Rows from block 27, named by matrix and row number. Each number is 128 + 32 x the weight over its row's rms, rounded and kept within 0 to 255. All counts start at 0. After the name is the row's rms in percent of the matrix's.
# conv1: bottleneck pointwise conv (model.blocks.29.conv1.weight, 128x480x1x1), inputs 414-479
conv1.28 101 [167 171 148 125 117 113 150 184 125 144 124 157  96 116 152  86 102 142 165 138 154 190 110 126 139 158 168  74  92 175 127  92 114 133 136 121 109  96 115  52  71 111 182 183 146 175 148   0 137  92 190  94  85  59 255 113 143 173 188 157  81  51  50 101 178 149]
conv1.29 097 [141 116  64 121 155 110 122 124 101 159  58 145 109 154 131 108 122 184  83 140 131 143 100  82 236 143 151 149 147  82 108 153 111 140 146 113 123 177 116 195 121 144 164 167 173  94 110 100 101  93  77 141  96 218 145 120  64 101  52 189 164 136 145  86 118 172]
conv1.30 106 [174  88 167 191 109  85 108 126 161  74 102 134 119 162 128 140 178  54  29 123 108  98 181  91  95 150 108 109 129 143 145 116 140 103 164 116 129 182 164 130 116 145 173 169 138  99 100  96 121 181 122 120 136 120 148 165 140 108 110 166 111 140  81 127 112 128]
conv1.31 105 [123 158 172  96  93 140 125  38  90 180  59 104  92 101 117  78  72 197 119  95 161  26 189 104  98 129 197 105 152 159 130 139  91 144  89 152 146  69  80 144 194 179 105 148 109 156 163  88  55 126 111  89 123 116 114  89  80  75 121  69 139 223 146 148  92  92]
conv1.32 099 [108 113 149 171 128 163 166 128 117 244 135 125  86 115 128 156 165 131 119 109 133 139  73 107 104 157  58  93 132  95 197 139 116 148  94 134 104 222 127 101 177 107 117 161 110 153 181 154 121 106 115 113 166 166 125 124  95 153  99 209 134  56 165 103 249  79]
conv1.33 100 [172 140 113 167 134  54 172 178 134 130 115 106 117  10 134 116 116 196   0 143 213  51 147 167  74 109 108 122 107  90  89 135 148 119 193 145 116 166 110 142 145 130  83 134 167  94 168 212 150  96 118  83 104  59 101 112   0 129 185  62 105 144 101 112  94 143]
conv1.34 099 [140  35 151  39 148 144 142 147 145 121 176 110 158 170 119 153  98 106 207  86 117 117 158 102 146 141  89 114 113  83 126 112 116 146  90 107  95 116 182 203 132 122 176 148 132  63 164 138 107 130  54 131 115 223  30 129  90 120 185  88 104 156  91 184  37  70]
conv1.35 105 [142 173 131 163 212 125 124 212  82 120 192 127 168 121 143 192 128 158 175 131 143  28 127  93 255  33 110  70 121 107 121 168 138 110 115 109 139 109 123  98  47   7 118 105 130 131 100 125  87 175  67  92 111 165  24   0  86  86 140 190  69 153 109 122 123 133]
conv1.36 103 [155 160 130  88 105 140 144 141 115 128 101 146 154  26 108 160 125  73 132 149 149 105 177  88 126 112  76  59 129  91  82 113 136 195 152 124 140  13  74  93  53 136 165 198  48  87 131 224 191 161 128 126 123 103 139 116  26 115 160 171 128 145 112  87 102 129]
conv1.37 101 [129 146  67 118 170 128 150  69 116 151 153  92 145 107  98  96  94 170 126 149 143 147  62 150 122 177 103 104 105 157 117 129  95 139 128 176 118 142 133 133 152 185  92 133 122 165 146 144 103 187 117 204 101 163 217 141  30 103 204 227 142 112  87 116 117 131]
conv1.38 094 [174 125 113 190   5 194 139 249 161 121 171  61 178 131 135 159 106 116 151 101 138 146 163 148 142  56  85  74 148  96  47 142  78 104 170 124 119  91 179  70 156  85 150 103 148 165  78 173 159 111  96 133 147 135  32  94 105 149 146 107  69 116 141 100 133 164]
conv1.39 102 [192 111 112  99  73 104 130 194 128  54 125 122 153 137 141 115  90 133 159 153 147 125 115 154 154  71 117  73 158 213 103  89 114 125 179 130  91 123 134  78 234  90 158 180  95  54 124 230 154 118 129 104 100 183  84 234  90  77  52  79  85 195 112 116  79 104]
conv1.40 092 [ 98 127 140 107 176 106 121 130 127 122  98 142  83 158 119 116 163  44 126 114  76  54 129  67  89 165 118 134 134 158 183  84 126 143 148 146  97  50  79 108 158 116 159  67 168 111 173 127  93  92 179  65 112 110 149 131 174  69 226 140 111  77 109 169  79 141]
conv1.41 098 [159 107  93 142 112 128 106 139 151 194  87  92 191 116  98 157 105 176 225 166 146 169  63 134 163 156 148 157 120  39  44 100 160  74 198 127 153 225 151 169 120 149  53 133 152 145 166 198 149 142 125  72 142 168  75 136  99 173 143 229 134 119  94  98  98 140]
conv1.42 099 [141 112 108 142  88 117 128 191  77  88 117  90 143  59 104 130 104 148  66 137  87 171 127 141 108 163 110 159 105 137  76  74 181  81 213 112 112 150  88  68  80 103  79  44 143 153 162 122 119 111 220  80 177 148 224 120 184 150 139  96  72 141 169  99  98 167]
conv1.43 092 [143  88 146 171  89 152 122 140  92 123 143 164  56 166 172 144 118  76 150  45  53 149 151  60 132 110  92 173 166 189 231 105 147 170  75 112 102 152 120 169 110  17 138  88 117 109 206 149 128  74 113  46 115  74 122 117 210  62  85  36 111  97  99 105 128 145]
conv1.44 100 [114 110 177 131 213 118 137 132 146  95  74  99 143 142 118 103  99  87 182 164 145 169 104  74 120 131  92  71 124 127 154 140 168 123 120 145 140 136 128 219 160 118 154  99 206 188 135  20 145 142 166 158 158 147 115 171 129 102 213 190 178 131 112 137  32 114]
conv1.45 101 [ 92 124 132 115 145 107 156  44 116  99 147  92 173 196 109 132 156 168 167  96 107  74 106 121  86 157 173 114 138 181 137  61  93 183  82 166  80 121 199  39 158 109  98 127 108 118 126  83 156 136 139 160 150 129 228 114 155 193 129 120 162 153 156 150 130 118]
conv1.46 091 [ 90  50 138  85 170 140 155 123  93  99 142 129 158 128 131 158  80 208  49 215 135 129 134 181 200 144  80 154 147 130 180 142 106 119 169 141 128  85 115 132  83 163  38  77 148 179 152 123 174 152 138  95 154 143  76  37 124 177 132  50 132 124 154 133  95 145]
conv1.47 089 [181  76 117 249 130 158 132 147  73 151 153 190 111 105 136 150 178 107 153 180 106 176  84 118 165 146 103 114  98 109 104 135 131 171 138 121  95 223  65 139  83 106  60  66 230  68  87 125 149 255 140 137 177 222  74  92 163  87  67 131 106 160 135 143 111 155]
conv1.48 092 [100  71 150 118 162 171 107 118 120 137 172 114 134 149 165 126  79 115   0  34 134  31 177 161  99 140 175  82 133 120 158 136 127 160  63 123 100 144 142 100  80  75 157 184  85 139  96 147 158  68  57 145 102 103 160 105 170 114  74  95 139  72 158 139 137 139]
conv1.49 102 [184 127 155 133  70 152 103 137 134 133  94 103  47  97 142 166 118  60  73  51  83 123 130  24 106  94 163 111 136  94 169 129 152 159  86 130 143 144 135 107  96  91 125  66 119  93 119 147 104 107  95 158 166 110  79  63 177  38 119  80 121  88 142  98 158 157]
conv1.50 090 [153 108 124 116 175 112 146 130 128 125 206  63 110 147  84 169 127 156 119 148 145 104 139 151 115 132 103  96 170 138 183 150 151 109 128 121 121 119 141 149 239 226  74 128 120 147 107 139 163 184 119 151 138  82  71 153 126 123  89 127 180 110  93 104  78 115]
conv1.51 102 [173 180 137 205  28 147  87 193 120  97 167  99 178 121 136 120 107  21 120  73 159 164 191 123  97 140  90 111 107 201 100 108 123  99 133 136  63 132 158  64 158  74  84  82  97 138  92 128  70 163  22  72  10  30  55   0 153 103 112  90  43 150 125  84 146 157]
conv1.52 096 [111 131  94  50 136 127 141 127 150  98 143  67 148 100  93 146 146 120  64  48 137 116 140 137 168 125 146 174 129 168  92 114 108 112 120 135 127 162 166 141  87 169  82  72  88 116 128  88 100  65 163 101  41 147 137 189 134 166 121 164 132 131 111 103 134 134]
conv1.53 104 [118 126 121 238  39 105 133 148  60  61 131 181 109 143 146 105 167  97 104  89  93 112 122  42  65  72 150 133 108 185  87  90 120 114 154 128 115 122 163  76 192 116 120  50 170 210 111 103  87 130 187  77 169  26 104  62 194 117 174  53 140 173 100 141 131 154]
conv1.54 096 [114 137 193 138 100 124 134 158 144 140 168  87 139  68  86 114 124  97  83 147 156 105 188 128 177 114 145  83 120 158 189 118 138 121 161 168 165   4 148  93 164  99 108 165  86 136 181 236 174 120 123 119  97 202  64  84  98 129 107 118 117  70 190  53 159 145]
conv1.55 108 [148  59 130 162  55 143 120 222 109  87  39  95 148 140 107 136 130  89 138 130 131 132 144  26  81 109 115 136 120  95 147 136 154 100 161 153  91  88 141 255 219  83 112 120 127 173 131 117 193 105 116 157  99 160  41 169 143 114 124 224 121 177 132 132 165 137]
conv1.56 100 [ 18 231 146  40  64 130 100 103 122  78 170 101  40 135 153 106 134 169  63 128 166 185 109 128  35 118 143 105 134  82 107 131  99 155  79 104 185  88 186  99 176  64 151 228 122 113 124 255  90  95 156 176  76 112  84 255 173 137 168 147  99 102 193  47 185  70]
conv1.57 093 [235 149 113  92 124 148 110 100 205 157 101 125 167 123 133 107  91 138   0 183 156  92  73 141 136 132 211  94 161  76 129 131 174  69 180 130 130 228 119 140 183 160  78 111 140   0 142 130 145  77 165 153 144 109  70 182 109 137 162 111 124  75 155  84  54  81]
conv1.58 098 [143 161 139 128  94 103 130 182 196 131 146 192 124   0 125 127  69  93 134 129 116 193 118  88  98 117 120 113 158 114 119 138 152 152 133 167 112 142  74 177 219 177 185 131 164 198 163 167 113 151  76 183 186 170  75 220 147  59 156 128  99  96  97  92 101 158]
conv1.59 099 [170  57  60 125 120 127 142 141 112 178 147 128 149 166  96 137 143 216 225 199 118 185  83 146 226 166 192  75 156 120  90 119 108  91 127 103 188  69 121 124 181 159 119 159 159 142  85  56 126 135 163 118  99 142  76 106  73 144  59 200 141 208  83 130 101 110]
conv1.60 102 [164  83 116  80 239 133 127 215 151 147 163 184 133 125 152  95  82 110 148  85 141 122 200 117 166 134  62 125 127 200  94 102 123 163  66 119 121  39 150  39  61 119 200 150 111 153 132 123  99  42  99  90  94  94 136 119 161 124  61   0 128 178  90 186 147 167]
conv1.61 097 [240 110 112 137 157 149  99 111  54 255  54  83 188  67 142  83 153 162 199 100 136 172  63 108 132 143 126 106 110 204 167 119 151 133 135 145 206 159 109   0  87 166 111 102 129  52 118 139  94 115 152 109 154  77 229 128 130 127  20  90  99  40 163 102 162 109]
conv1.62 103 [ 88 123 145 183 117 186 132  95 122 141 138 156 110 150 146 160 173  64 113  90  84 182  82 144  56 174 198 125 180  76 174 156 145 175  74 127  90 183 135 126  94 107 104 110 161 135 112  75 144 161 147 111 137 102 126  87 179 110 173  84 135 176  84 143 205 204]
conv1.63 098 [137  69 108  78 185 199 133  58 154 195 157 135 181 107 127 115  69 106 239 124 146  87 157 106  21 208  87 119 180  84 128 132  95 185 119  80  84  76 206 149  94  72 102 188  63 112  61 117 127 150 121  80 100 128  97 153 140 187 105 144 136 155 123 129 122  78]
conv1.64 094 [116 153 169 157  91 126 162 191 118  75 214 101 119  75  90 132 131  92  95  74 162 107 151  85 199 131  75  66 197 121 114 140 138 109  90 115 122 112 136 116 214  63 194  91 113 190 130 139 132 156  79  83 106 109 119 129 197  60 124  51 112   8 132 120  73 129]
conv1.65 102 [102 134  84 140 115 161 109 182 127 112 123 109 255 124  86 184 111 145 133 107 147 142 123  97 211 104 131  98 165 134  12 148 119  78 126  69 134 138 158 182 115 114 213  93 156  85  70  58 105 115 102 138 118 132 255  98 151 191 133 127 174  77 184 108 162 123]
conv1.66 097 [104  42 129 229  61 102 126 178  66  78  95 120  64 183 142 157 134 181 100 146  80 200 193 180  67  19 154 121  90 136  72  95 200  94 140 109 190 121 175 188 186  78 155 115 122  98 126 216 134 169 173 138 113 165  66 130 183 206  96  38  69 224  88  60 118  78]
conv1.67 101 [113  76 137 112  85 108 132 155 104 169 146  38 154 141  79 151 139 117 138  91 135 129 137 105 115  93  91 106 151 116 108 143  99 148 112 132 123 142 113 182 136  97  75 120 180 164 146 129 154 152 106 172 173 103  78  98 181  98 119 150 114 118 125 128  33 112]
conv1.68 104 [127 103 132 102  48 118 141 192 180  47 200 121  86 160 138 104 123 117 190 140 172 176 161  97 118  73 105 137 120  86 109 147  85 133 191 140  85  26 119 186 141  99  16  38 127 208 121 174 182 173  73  59 166 196   0 227 106  84 154 143  96 115 148 162 120  91]
conv1.69 100 [164  43 100  82 141 107 109 169 176 154 104 120 150  47 109 123  82 162 121 151 136  97 107  97 136 116  74 122 159  88  49 134 116 202 103 146  78 179  74 157 136 169  95  37 117 173 149 126 115  87  94  67 131  79 104 220 111  48 148 129 131 108 123 166  96  75]
conv1.70 107 [146 101 145 147 162 118 131 137 164  59 125 118 167  74  90 122  70  75 119 118 143 159 137 183 151 195 133  90 125 181 133 117 107 143 112  99 106  68  84  70 110 154 215  45 105 104 116 123  72 104 138 168 103 129 154  98 106 116 119 104 173  54 109  73 140 154]
conv1.71 111 [ 55 183 136 167 110 170 142 143 116  29 148  84 135 116 107 142 131 116 116 141 145 106 146 157  94 119 151  80 109 139 143 125 107  51 123 144 130  77 104 182 131 133  71 119  93 116 172 154  90 126 125 175 104 125 100 118  99 174 192 155  95  63 111  76 138  84]
conv1.72 089 [ 96 150 167  69 150 100 135  78 101 147  92 126 122 206 114  87 100 255 144 176 101  67 118 157 146  81 137 171 131 143 126 111 106 187 111 148 145 200 130 180 159 214 201 115 103  48 167 128 118 152 144 115 131 114 150 173 159 180  72  75 171 159  93 171 110 139]
conv1.73 112 [100 128 158 180 161  56 118 173 133  80  83  70 127 165 112  58 139 142 137 103 151 130 129 181 150  80 131 107 127 156 161 109 123  73 141 108  83 121 212 125 119  89 144 138  37 114 124 167 116  94  96 106  58 171  47 110 139 148 160  72 164 159 125  25 176  85]
conv1.74 099 [199  35 111 140 187 148 148 132  62 156 117  54 181 114  65 102 129 117 151 101 124 116 139  65 143 128  98  66 181 106 140 176 163  74 159 117 134 142  83  87 146 171 118 117  94  56 157  89 192 154 110 134 143 115 108 208 107  89 111 112 180 255 177  67  64 132]
conv1.75 089 [121  77 116  93 132 115  99  79 155  94  39  90 171 165 129 105 139 154 104 164 121 194  92 144 141 165 137 129 139  93 161 134 102 126 141  93 114 169 116 116  80 125  77 155 127 169 175 140 174 141 203 125 124 106  40  95 103 138  92 118 115 105 115 107 125 100]
conv1.76 100 [ 45 137 109  71  58 118 117  96 162 129  70  84  91 126 106  92 167 172  59 141 112 157 118 133 144 118 168 156 122  34 147 121 177 101 154 171 112 150  97 116 147  69 101 108 183 138 169 125 192 144 195  95 151  83  11  54 106 183  99 148 147  78 112  89  98 207]