From a checkpoint of a small masked image model.
Model: 2.69M parameters, activation gelu.
Rows from block 6 of a small masked image model, named by matrix and row number. Rows with one number belong to one channel. Each number is 128 + 32 x the weight over its row's rms, rounded and kept within 0 to 255. All counts start at 0.
After each channel's rows are labels from the 100 images, of 14976, where the channel reaches its highest value: "colour at peak" is the nearest of a few named colours to the mean colour under the peak. Only what is clearly more common there than usual is listed. The data: photos of arthropod specimens (BIOSCAN-5M).
# conv1: bottleneck pointwise conv (model.blocks.6.conv1.weight, 128x272x1x1), inputs 0-271
# conv2: growth 3x3 conv (model.blocks.6.conv2.weight, 32x128x3x3, transposed, each kernel summed), outputs 0-31

conv1.42 [116 132 122  57  66  90 107 143 123 107  74  89 126 107  62  83 127  86  66  91 110  67 122 110 135  85 131  94 118 127 130  97  75  10  94 120  94 101 117 108 104 102 118 143 158 127 100 131  97 148 106 144  58  98 133 111  13 107 125 103 112   8  77 124  82 132 119  87  86 113  95  90 123 103  87 131 132  75 129 130 118 154  97 130 119 162  92 144 140 130 112 143 121 124  82  79 105 124 139 150 121 127 183  98  64 151 107 144  89  88 113  84 142 201 141  92 148 100 160 126 141 158 101 101 114 172 156 112 150 139  32 142 152 175 109 125 127 105 109  92 118  93  92 154 146 129 171 104 149 140 142  95  91 100  68 144  96 132 112 145  89  96 156 112 130 150  88 154 115 147 174 161 157  98 117 155 116 129  86  92  53  89  83 131  83 106 112  93 184 141 107 115 124 158 157  94 107 157 115 122 119 132 161 145 139 148 130 140 121 143 147 107 148 143 123 109  68 106 130 170 118 181 100 155 119 151 134 128 141 182  87 194 109 123 165 129 117 172 117 155 134 112 129 183  95 155 133 139  99 185 135 108 124 102  53 127 110 108  93 177 137 174 121 134 127  84 103 111 125 137 127 115]
conv2.42 [152 156  93 141 173 163 154 121 140 153  87 143 122 128 155 154  72 138 152 206 138 167 117 102 142 166 130 205 158 156 143 136]
colour at peak: pink

conv1.11 [133 158 180  84 136 106 135  99  91 113 106 118 133 116 133 117 127 125 156 142 113 179  97 125 216 189 141 137 134 135 121  96 146 125 136 173  90  30  83 223 140  77 111  90  96 150  94 123 121 133  96 156  73 142 144 161 107 135 164 113 118 137  94 118  75 144 124 101 134 133 169 124 100 140 104  67 172 115 143 124 184  94 148  94 118 125 120 154 164 117 124 192 116 102  93 184  93 159  79 157 135 145 144 154 101 132 173 158 159 134 132 160 183 114 104 114 136 149 150 124 151 137 155 142 133 149 152 123 119 150 122 170 159  86 128 149 117 133 152  97  68 190 177  99 136 182 150  97 157 129 174  69 102 106 119 156 104 116 145  89 140 161 117 207 135  95 121 125 122 166 118 107 109 165 153 118 166 194 133 124 186 155 148 167  83 149  93 182 102 144 129 149 173 183 161 151 176 106  99 112 125 173  68 150 190 176 147 134 177 146 129 156 163 141 173  83  95 178 110 132 170 162 107 163 160 116 122 128 120 128 145 160  66 111 165  94 112 113  84  88  89 173 118 155  61  96 138 102 163 132 130 121  71  84 176 115 152 168 116 109 142 127 130  31  85  99  96  86 136 112 160 152]
conv2.11 [118 140  76 106 102  95 104 129  94 134  54 154 159 149  95 167 115 142 141 108  74 144 134  76 170 117 117 132 103  85  72 163]
colour at peak: brown

conv1.36 [ 95 132  92 146 126  39 180 143 127 155 137 148 107 117 131 137 171 147 126 115 110  73 107  73 113 113 113 124  92 125 137 112 103 108 116 162 137 177 127  99  83 139 130 149 153 149 147 149 106  77 155 101 114  68 110 166 182 115 134 192 142 151 146  94 134 128 102 104 133 122  97 108 165 101 143 154 132 137 102  59 129 120 132 168 123 109 110 115 143 139 150 122 131 158 139 101 125 117 100 137 166 101 149 116  56 130 117 117 144 109  90 123  78 129 139 105 121  69 142  95 106 178 139  83  89  72 117 153  99 153 134 128 128 132  88 137 137 174 167 101 120 132 144 151 114 137 136 137 137  98 164  49 155 112 148 114 125 207 163  63 174  93 131 171 140  79  93 128  89 192 122 146 145 122  65  96 199 116 112 116 126 154 104 137 133 167  98 154 149 156 128 228 158 164 140 152 155 165 117 149 118 159 180 139 157 108  97 127 127 118 116 126  97  62  41  88 142 152 142 101 142 108 104 141 124 118 108 120  73 162  96  42 136 111 202 154 149 219 141 183 165 152 140 140  99  85 110  64 224 106 164 170 174 116 138  97  86 121 150  86 126 159 158 103 135  62 118 168 166 151 107 175]
conv2.36 [139 116  98 110 147 144 121 129  91 146 206 152 178 125 123 141 176 193 140 146 155 168 101 162 120 155 103 123 150 146 191 175]
colour at peak: white

conv1.79 [157 132 177 155 119 116 113 118 126 100 164 147 116 115  85 109 113 135 136  92  74  97  99 117 144 140 124 158 125  87 109 141 125 103 105  90 103  76 108 136 135  75 109  94 165 108 139 134  91  99 139 107 149 113 130 120 163 103 122 168  39 184 133 153 133 107 151 135 152 115  93  80 171 138 103 168 136 176 101 156 130 114 137 147 148 188 146 114 175  68 101 102 116 154 165 125 191 136  73 107 137 147 140  99  38  98 122  76 131 155 116 146  77 144  94 111  55  74 159 124 112 108 105  89 106  77  91  63 127  86 145 128 124 178 143 134 161 116 146  99 106 115 190 113  90  69  72 129 107 117 104 132 130 129 153  49 100 175 106  69 156 131 107 113  97 109 194 155 118 191 156 132 152 166 134 151 106 130 144 127 152 119 108  94 143 142 163 108  98 134 126 108 122 187 116  83 116  86 154 147 135 167 228 159 187  57  67  67 147 185  76 104 122 116 150 125 103 119 149 117 170 164  96 152 104 106 119 122 128 155  59 130 125 123 129  83 125 165 120 152 134 159 101 146  69 165 109 121 122 196 108 109 147  75 154  68 126 106  93  91 176 143 127 140 170  73 141 140  96 153 121 170]
conv2.79 [114 135  98 131  85  85 204 105 152  82  99 141  67 112 102 128 135 182 145 111 132 120 120 186 102 154  84 122 118 155 168 151]
colour at peak: grey

conv1.114 [ 77 152 178 120 102  88 139 158 109  63 123 185 113 174 199 115 173 108  79 111 134 106 126 118 106 108  92  99 159  86 102 100  98 129  98  77 118 165  94 114 151 141  92  97 141 124  93 106 102 144 110 129  38 179 133 129  93  99 162 136 144  78 119  98 166  83 110 124 135 141 110 148 169 125 156 157 111  71  90 121 167 180 132 106 141 140 144 118  80 148  63 105 128 106 141  71 100 106  86  94 179 130 142 111 118 169  78 139 109 141 153 109 135 105 149 103 102 156 142 104 130 121 114 116 119 128 122 103  84 144 150 106  72  59 107 114 101 118 149  95 144 130 136 126 133 175 103 104 170 172 155 140 180  69 147 134 127 116 133  59 177 145 102 125 131  87 116 120 124 143  87 157 183 130 163 130  96 153  67  79 110 116 110 145 103 128 118 132 114  80 106 162 165 146 111 222  28 151 151 183 132 157 124 139  93 121 108 152 110  88 106  90  69  96 104 123  70 140  68 132  93 132 101 169 143 141 120 101 133 109 104 192  88 107 146 175  78 198 109 136 128 120 142 152 126  85 121 124 123 128 132 135 170 101  30 193  95  95 201 145 135 143 135 132  96 101 118  77  89 119 174 107]
conv2.114 [106  75 122 114 185 193 124 155 160 137 128 109  92 154 147  92 127 123 106 105 166  73 153 145 147 164 188 101 118 153 132 181]
colour at peak: grey

conv1.81 [135 135 130 118  76 110 157 143 153 150 136 170 121 134 127 133  99 168 124 116 125  91  75 123 134 139 134 140 106 147 141 163 138  77 116 110  78 131 148 105 127 144 140 107 121 145 157  93 187 155 145 125 111 117 168 227 143  84  85 160 184 175 125 157 134 111 103 156  94 115  43 116 117 108 128 128 143 130  91 130 120 128 125 153 129  97 121 134 154 140 130 183 109 119 145 117 111 126 130  89 180 149  90  96  89 152 109 112 109 155  92 130  86 140  72 122  90  90 147  90 154 156 108  80  82  86 119 117  41 167 195 105 177 141 199 145 176 173 158 112  93 126 194 102 147 138 122 140 122  64 141  92  96 119 173 146 146 143 102  74 104  76 125 141 170  81 162 118 108 178 117 125  57 174  84 105  98 132 141 132 136 102 113 105 157 200 189 162 168 121  75  93  99 154 149  88 127 111  67  87 155 118 134 157  85 131  38 156 153 130 101 102 120 104 167 127 156 140  86 150 158 218 152 172 140  86  90 108 192 120  65 119 106 130 103  98 111 162 102 127 146  86 150 130 136 128 126 124  98  67 132 143 109 101 163 121 140 117  78  93 166 110 169  90 126  92 116 195 143 161  79 172]
conv2.81 [150 117 152 104  97  92 143  77 119 103 125 132 107  46 166 126 186 177 126 144  96 168 109 114  78 127 127 163 144  84 154 159]
colour at peak: white

conv1.17 [151 122 146 132 115  85 147 140 122 108 147 125 163 133 114 125 141 115 125 126 175 156 124 118 137 149 127 108 107  77 145  91 138 118  52 131 130 158 126 130  55 174  60 149  76 115 118 114 140  68 134  91 103 131  77 125 136 123 184 128 112 105 153 136 102 100 114 103 110 175 106 132 160 134 145 116  88 113  88 105 127 136 151 218  80 100 125 137 107 177 116  76 120 124 133 103 153 146 121  86  74 130  93 112  93 131 102 202 162 158  91 110 143 105 161 125  83 140 139 102 181 126 180 107 148 112 116  53 108 113 135 173  88 177  91 133 127 134 106  60 100 178  70 117 148 165 102 109 119 170 154 150 100 142 210 132 150 105  77 106 154 142  91 128 124  83 161 113 194  43 149 174 102 124  97 137 174 107 130 136 116 119 143 177  96  74 111 144 128 131  93 107 115  97 148 117  79 132  79 202 146  73 179 128 135 147 123 186 137 176  95 128 136  99 139 131 214 104 189 104 152 159 213 115 157 114 118 163 165 129  71 119  56 144 117 141 160 130 134 198 142  66 158 133 168 132 104 110 148  77 159  99 107 134 146  92 159 116  91 113  78  84 106 113 147 154 150 148 119  88  99 122]
conv2.17 [106 134 167  70 156 158 133 188 126  67 150  83 143  46  80 135 162 142 125 104 104 145 131 101 116  98 125 123 125 109 100 101]
colour at peak: white

conv1.56 [ 77 123 156 112 162 148 125 135 112 153 121 123 115 121 139 131 106 100 143 116 104 125 156 126 151 123 166 163 110 151 116 186 112 140 119 124  90  67 103 120 126 101 134 100  82  95 151 134 145 168 108 157 118 112 224 147 115 145  98 100 125 103 100 105  85 176 117 149  95 132 134 103 122 103 148 143 102 117 140 120 119  83 132 135 113  91 161 137  87 100 124 110 102 106 161 150 131 146 132 106 133 169  97 107 126 130 145 124 111 151  94 124  57 162 109 132 104  75  95 156 140  97 153 123 169  84 122 141 112 100 152 121 190 190  91 145  57 136 140 115  88 151 125 144 186 141 136 198  94 150 133 131 105  72 117 157 107 102  68 115 197 160 171 129 122 158 121 111 147 126  80 163 117  86 146  71 171 118 127 107 124 164 153 168 106 124 114 133  97 132 162 155  98 114 134 170 168 192 134 146 129 123 103  25 131 158 107 141 100 141  51 158 192  60 154 151 123 140 168  65 134  88 183 100 164 187  67 177 166 132 133 163 114 175 141 222 122 144 131 125 183  98 143 141  88 114  47  84 162 132 146 144 136 149  75 132  79 145  97  84 144  33 170 123 108 142 158 147  73 116  83 197]
conv2.56 [113  92 127  95 125 150 128 110 103  88 123 132 117  79  89 142 153  91 148 122  29 135 162 102 133 124 144 169  76  70 101 123]
colour at peak: brown

conv1.111 [111 151  75 135 123 101  89 124 117  79  73  97  94  95  62  54 125 121 120 100 105  94  92 127 104 153 160 110 160 131 140 111 109  91  95  73  89 133 104 117 141 144  86 145 132  89 124 124  84 122  94  52  92  55  94  78  44 107  88 118  48  78 145 136  50 109 171  90 118  77 134 127 105  99  68  68 181 108 102 165 115 145  86  87 107 124 105 122 151 112  86 117 102 124  47  98 110 152 160 125 156 128  72 137 126 125 139 143 154 140 138 163 130 155 139 148 121 124 147 133 104 147 124 120 152 140  85 140 109 150  93 131 131 108 110 114 127 121 117  61  98  92 132  98 127 118 167  89 134 161 155 109  74 112 118 119 120 146  91 131 140 170 140  83 162  98  91 126  57 159 156 129  66 150 148 142 132 145 104  96 148 116 106 132 126 138 161 101  78 110 146  94 148 213 165 103  66 142 114 116 155 136 115 177 147  64 134 147 123 126 143 154 116 209 125 141  61 106  89 142 135 115 101 164  45  90 152  87 111 193 143  83 118  94 147 100  97 105 148  97 104 139  47 149  91 113 120 168 137 164  94 100  99 162  57 114 130 128 112 166 122 155 104 138  97 163 136 140 171 148 144 122]
conv2.111 [136 163  80 148 152 136 111  96 126 166  79 137 113 124 158 108  58  92 174 144 129 124 112  90 159 186 133 156 166 164 169 168]
colour at peak: pink

conv1.41 [146  97  87 141  86 129 122 139 142 141 148 129 106 102 199  80 169 128  57 132 132 160 102 119 118  69 124 110 134 109 118 160 120 142 112  76 160 118 144 179  82  74  99 135  86 140 104  62 111 165  85  71 114 125 164 148 113  95 182 124 123  70  81 129 110  95 126 134 125  84 106 163  85 102 105  91 111 125  96 111  97 101 165 130 113 127 115  80  87  98 104 138 172 152 133 159  81 210 163 118 109 124 143 111 170 152 117 110 124 114 117 132 143 108  80 131 141 145 150 133  86 152  57 157  69 125  82 136  74 178 111 126  99 100 161 143  65  82 106  62  50 147 117 166 158 121 138  86 150 158 125 138 117 114 155 121 109 111 125 132  69  81 168 172 100 164  64 100 155 148 121 157 103 134 101 116 112 158 116 113 110 109  97 113 162 133  93  98 145 132  65 133 126 122 130 146 152  93  93 164 198  94 132 141 128 102 110 118 137 108 105 169  90 136  28 103 186 175 186 147  93 120  69 136 143 146 126 116 156 114 167 101 113 135 157 150 111 161 159 114 121 122 108 121  97 113 127 155  62 154 159 124  10  78 182 140  85 138 114 111 104  97 141  91  62 132  68 128 154 116 114 119]
conv2.41 [125 127  88  96  83 125 157 113 108 172 130 171 181 152  95 120  36 118 147 162 127 118 152  64 129 111  94 155 141 121  95 139]
colour at peak: grey

conv1.66 [116 117 115 110  86 140 122 111 106  95  95 103 151 157 137 121 100  73 113 149 127 160 102 164 159 147 111 102 144 122 129 111 123 135 132 163 108 178 130 131 106 156 143 125 155 121  98 142  99 143 119 119 112 141 168 143 114 147 128 136 147 127 137 160 172 140 109 131  81 141 171  62 148 131 121 118 124 126 113 119 134 123 122  87 162  91  99 123 115 126 147 115  88 119  84 171  86  86 144  93  85 123  85 121 126 108 131 164  61 114 111  87 124 137 121  97  83 139 104 122  47 108 145  90  72  55 137 123 100 131 102 184 138 115  63  88 157 130 113  96 125 147 128 132 107 146 173 129 122  45 110  98  97 153 117 132 115  59 131  89 137 161 139 122 127 164 125  82 121 117 109 120 111 183 123 155 183 156 139 155 165 121 175  67 142 133  64 108  59 156 147 168 170 125  88 156 159 131 109  83 146 106  83 116  70 125 120  98 139  93 170  54 174 144 113 152  93 116 164 144 127  56 109  61 134 114 199 139 102 155 178 151  99 107  98  94 124 162 148  85 115 122 137 167  88 147  89 203  75 168  93 135 126  82 207 189 145  97  92 112 151 160 136 137  86 154 136  40   9 200 108 136]
conv2.66 [126 156 158 150  34  81 101 124 130 133  73 114 141 164 153 135 129 120 145  97 150 159 164 147 169 112  90 130 189  95 101 131]
colour at peak: brown; black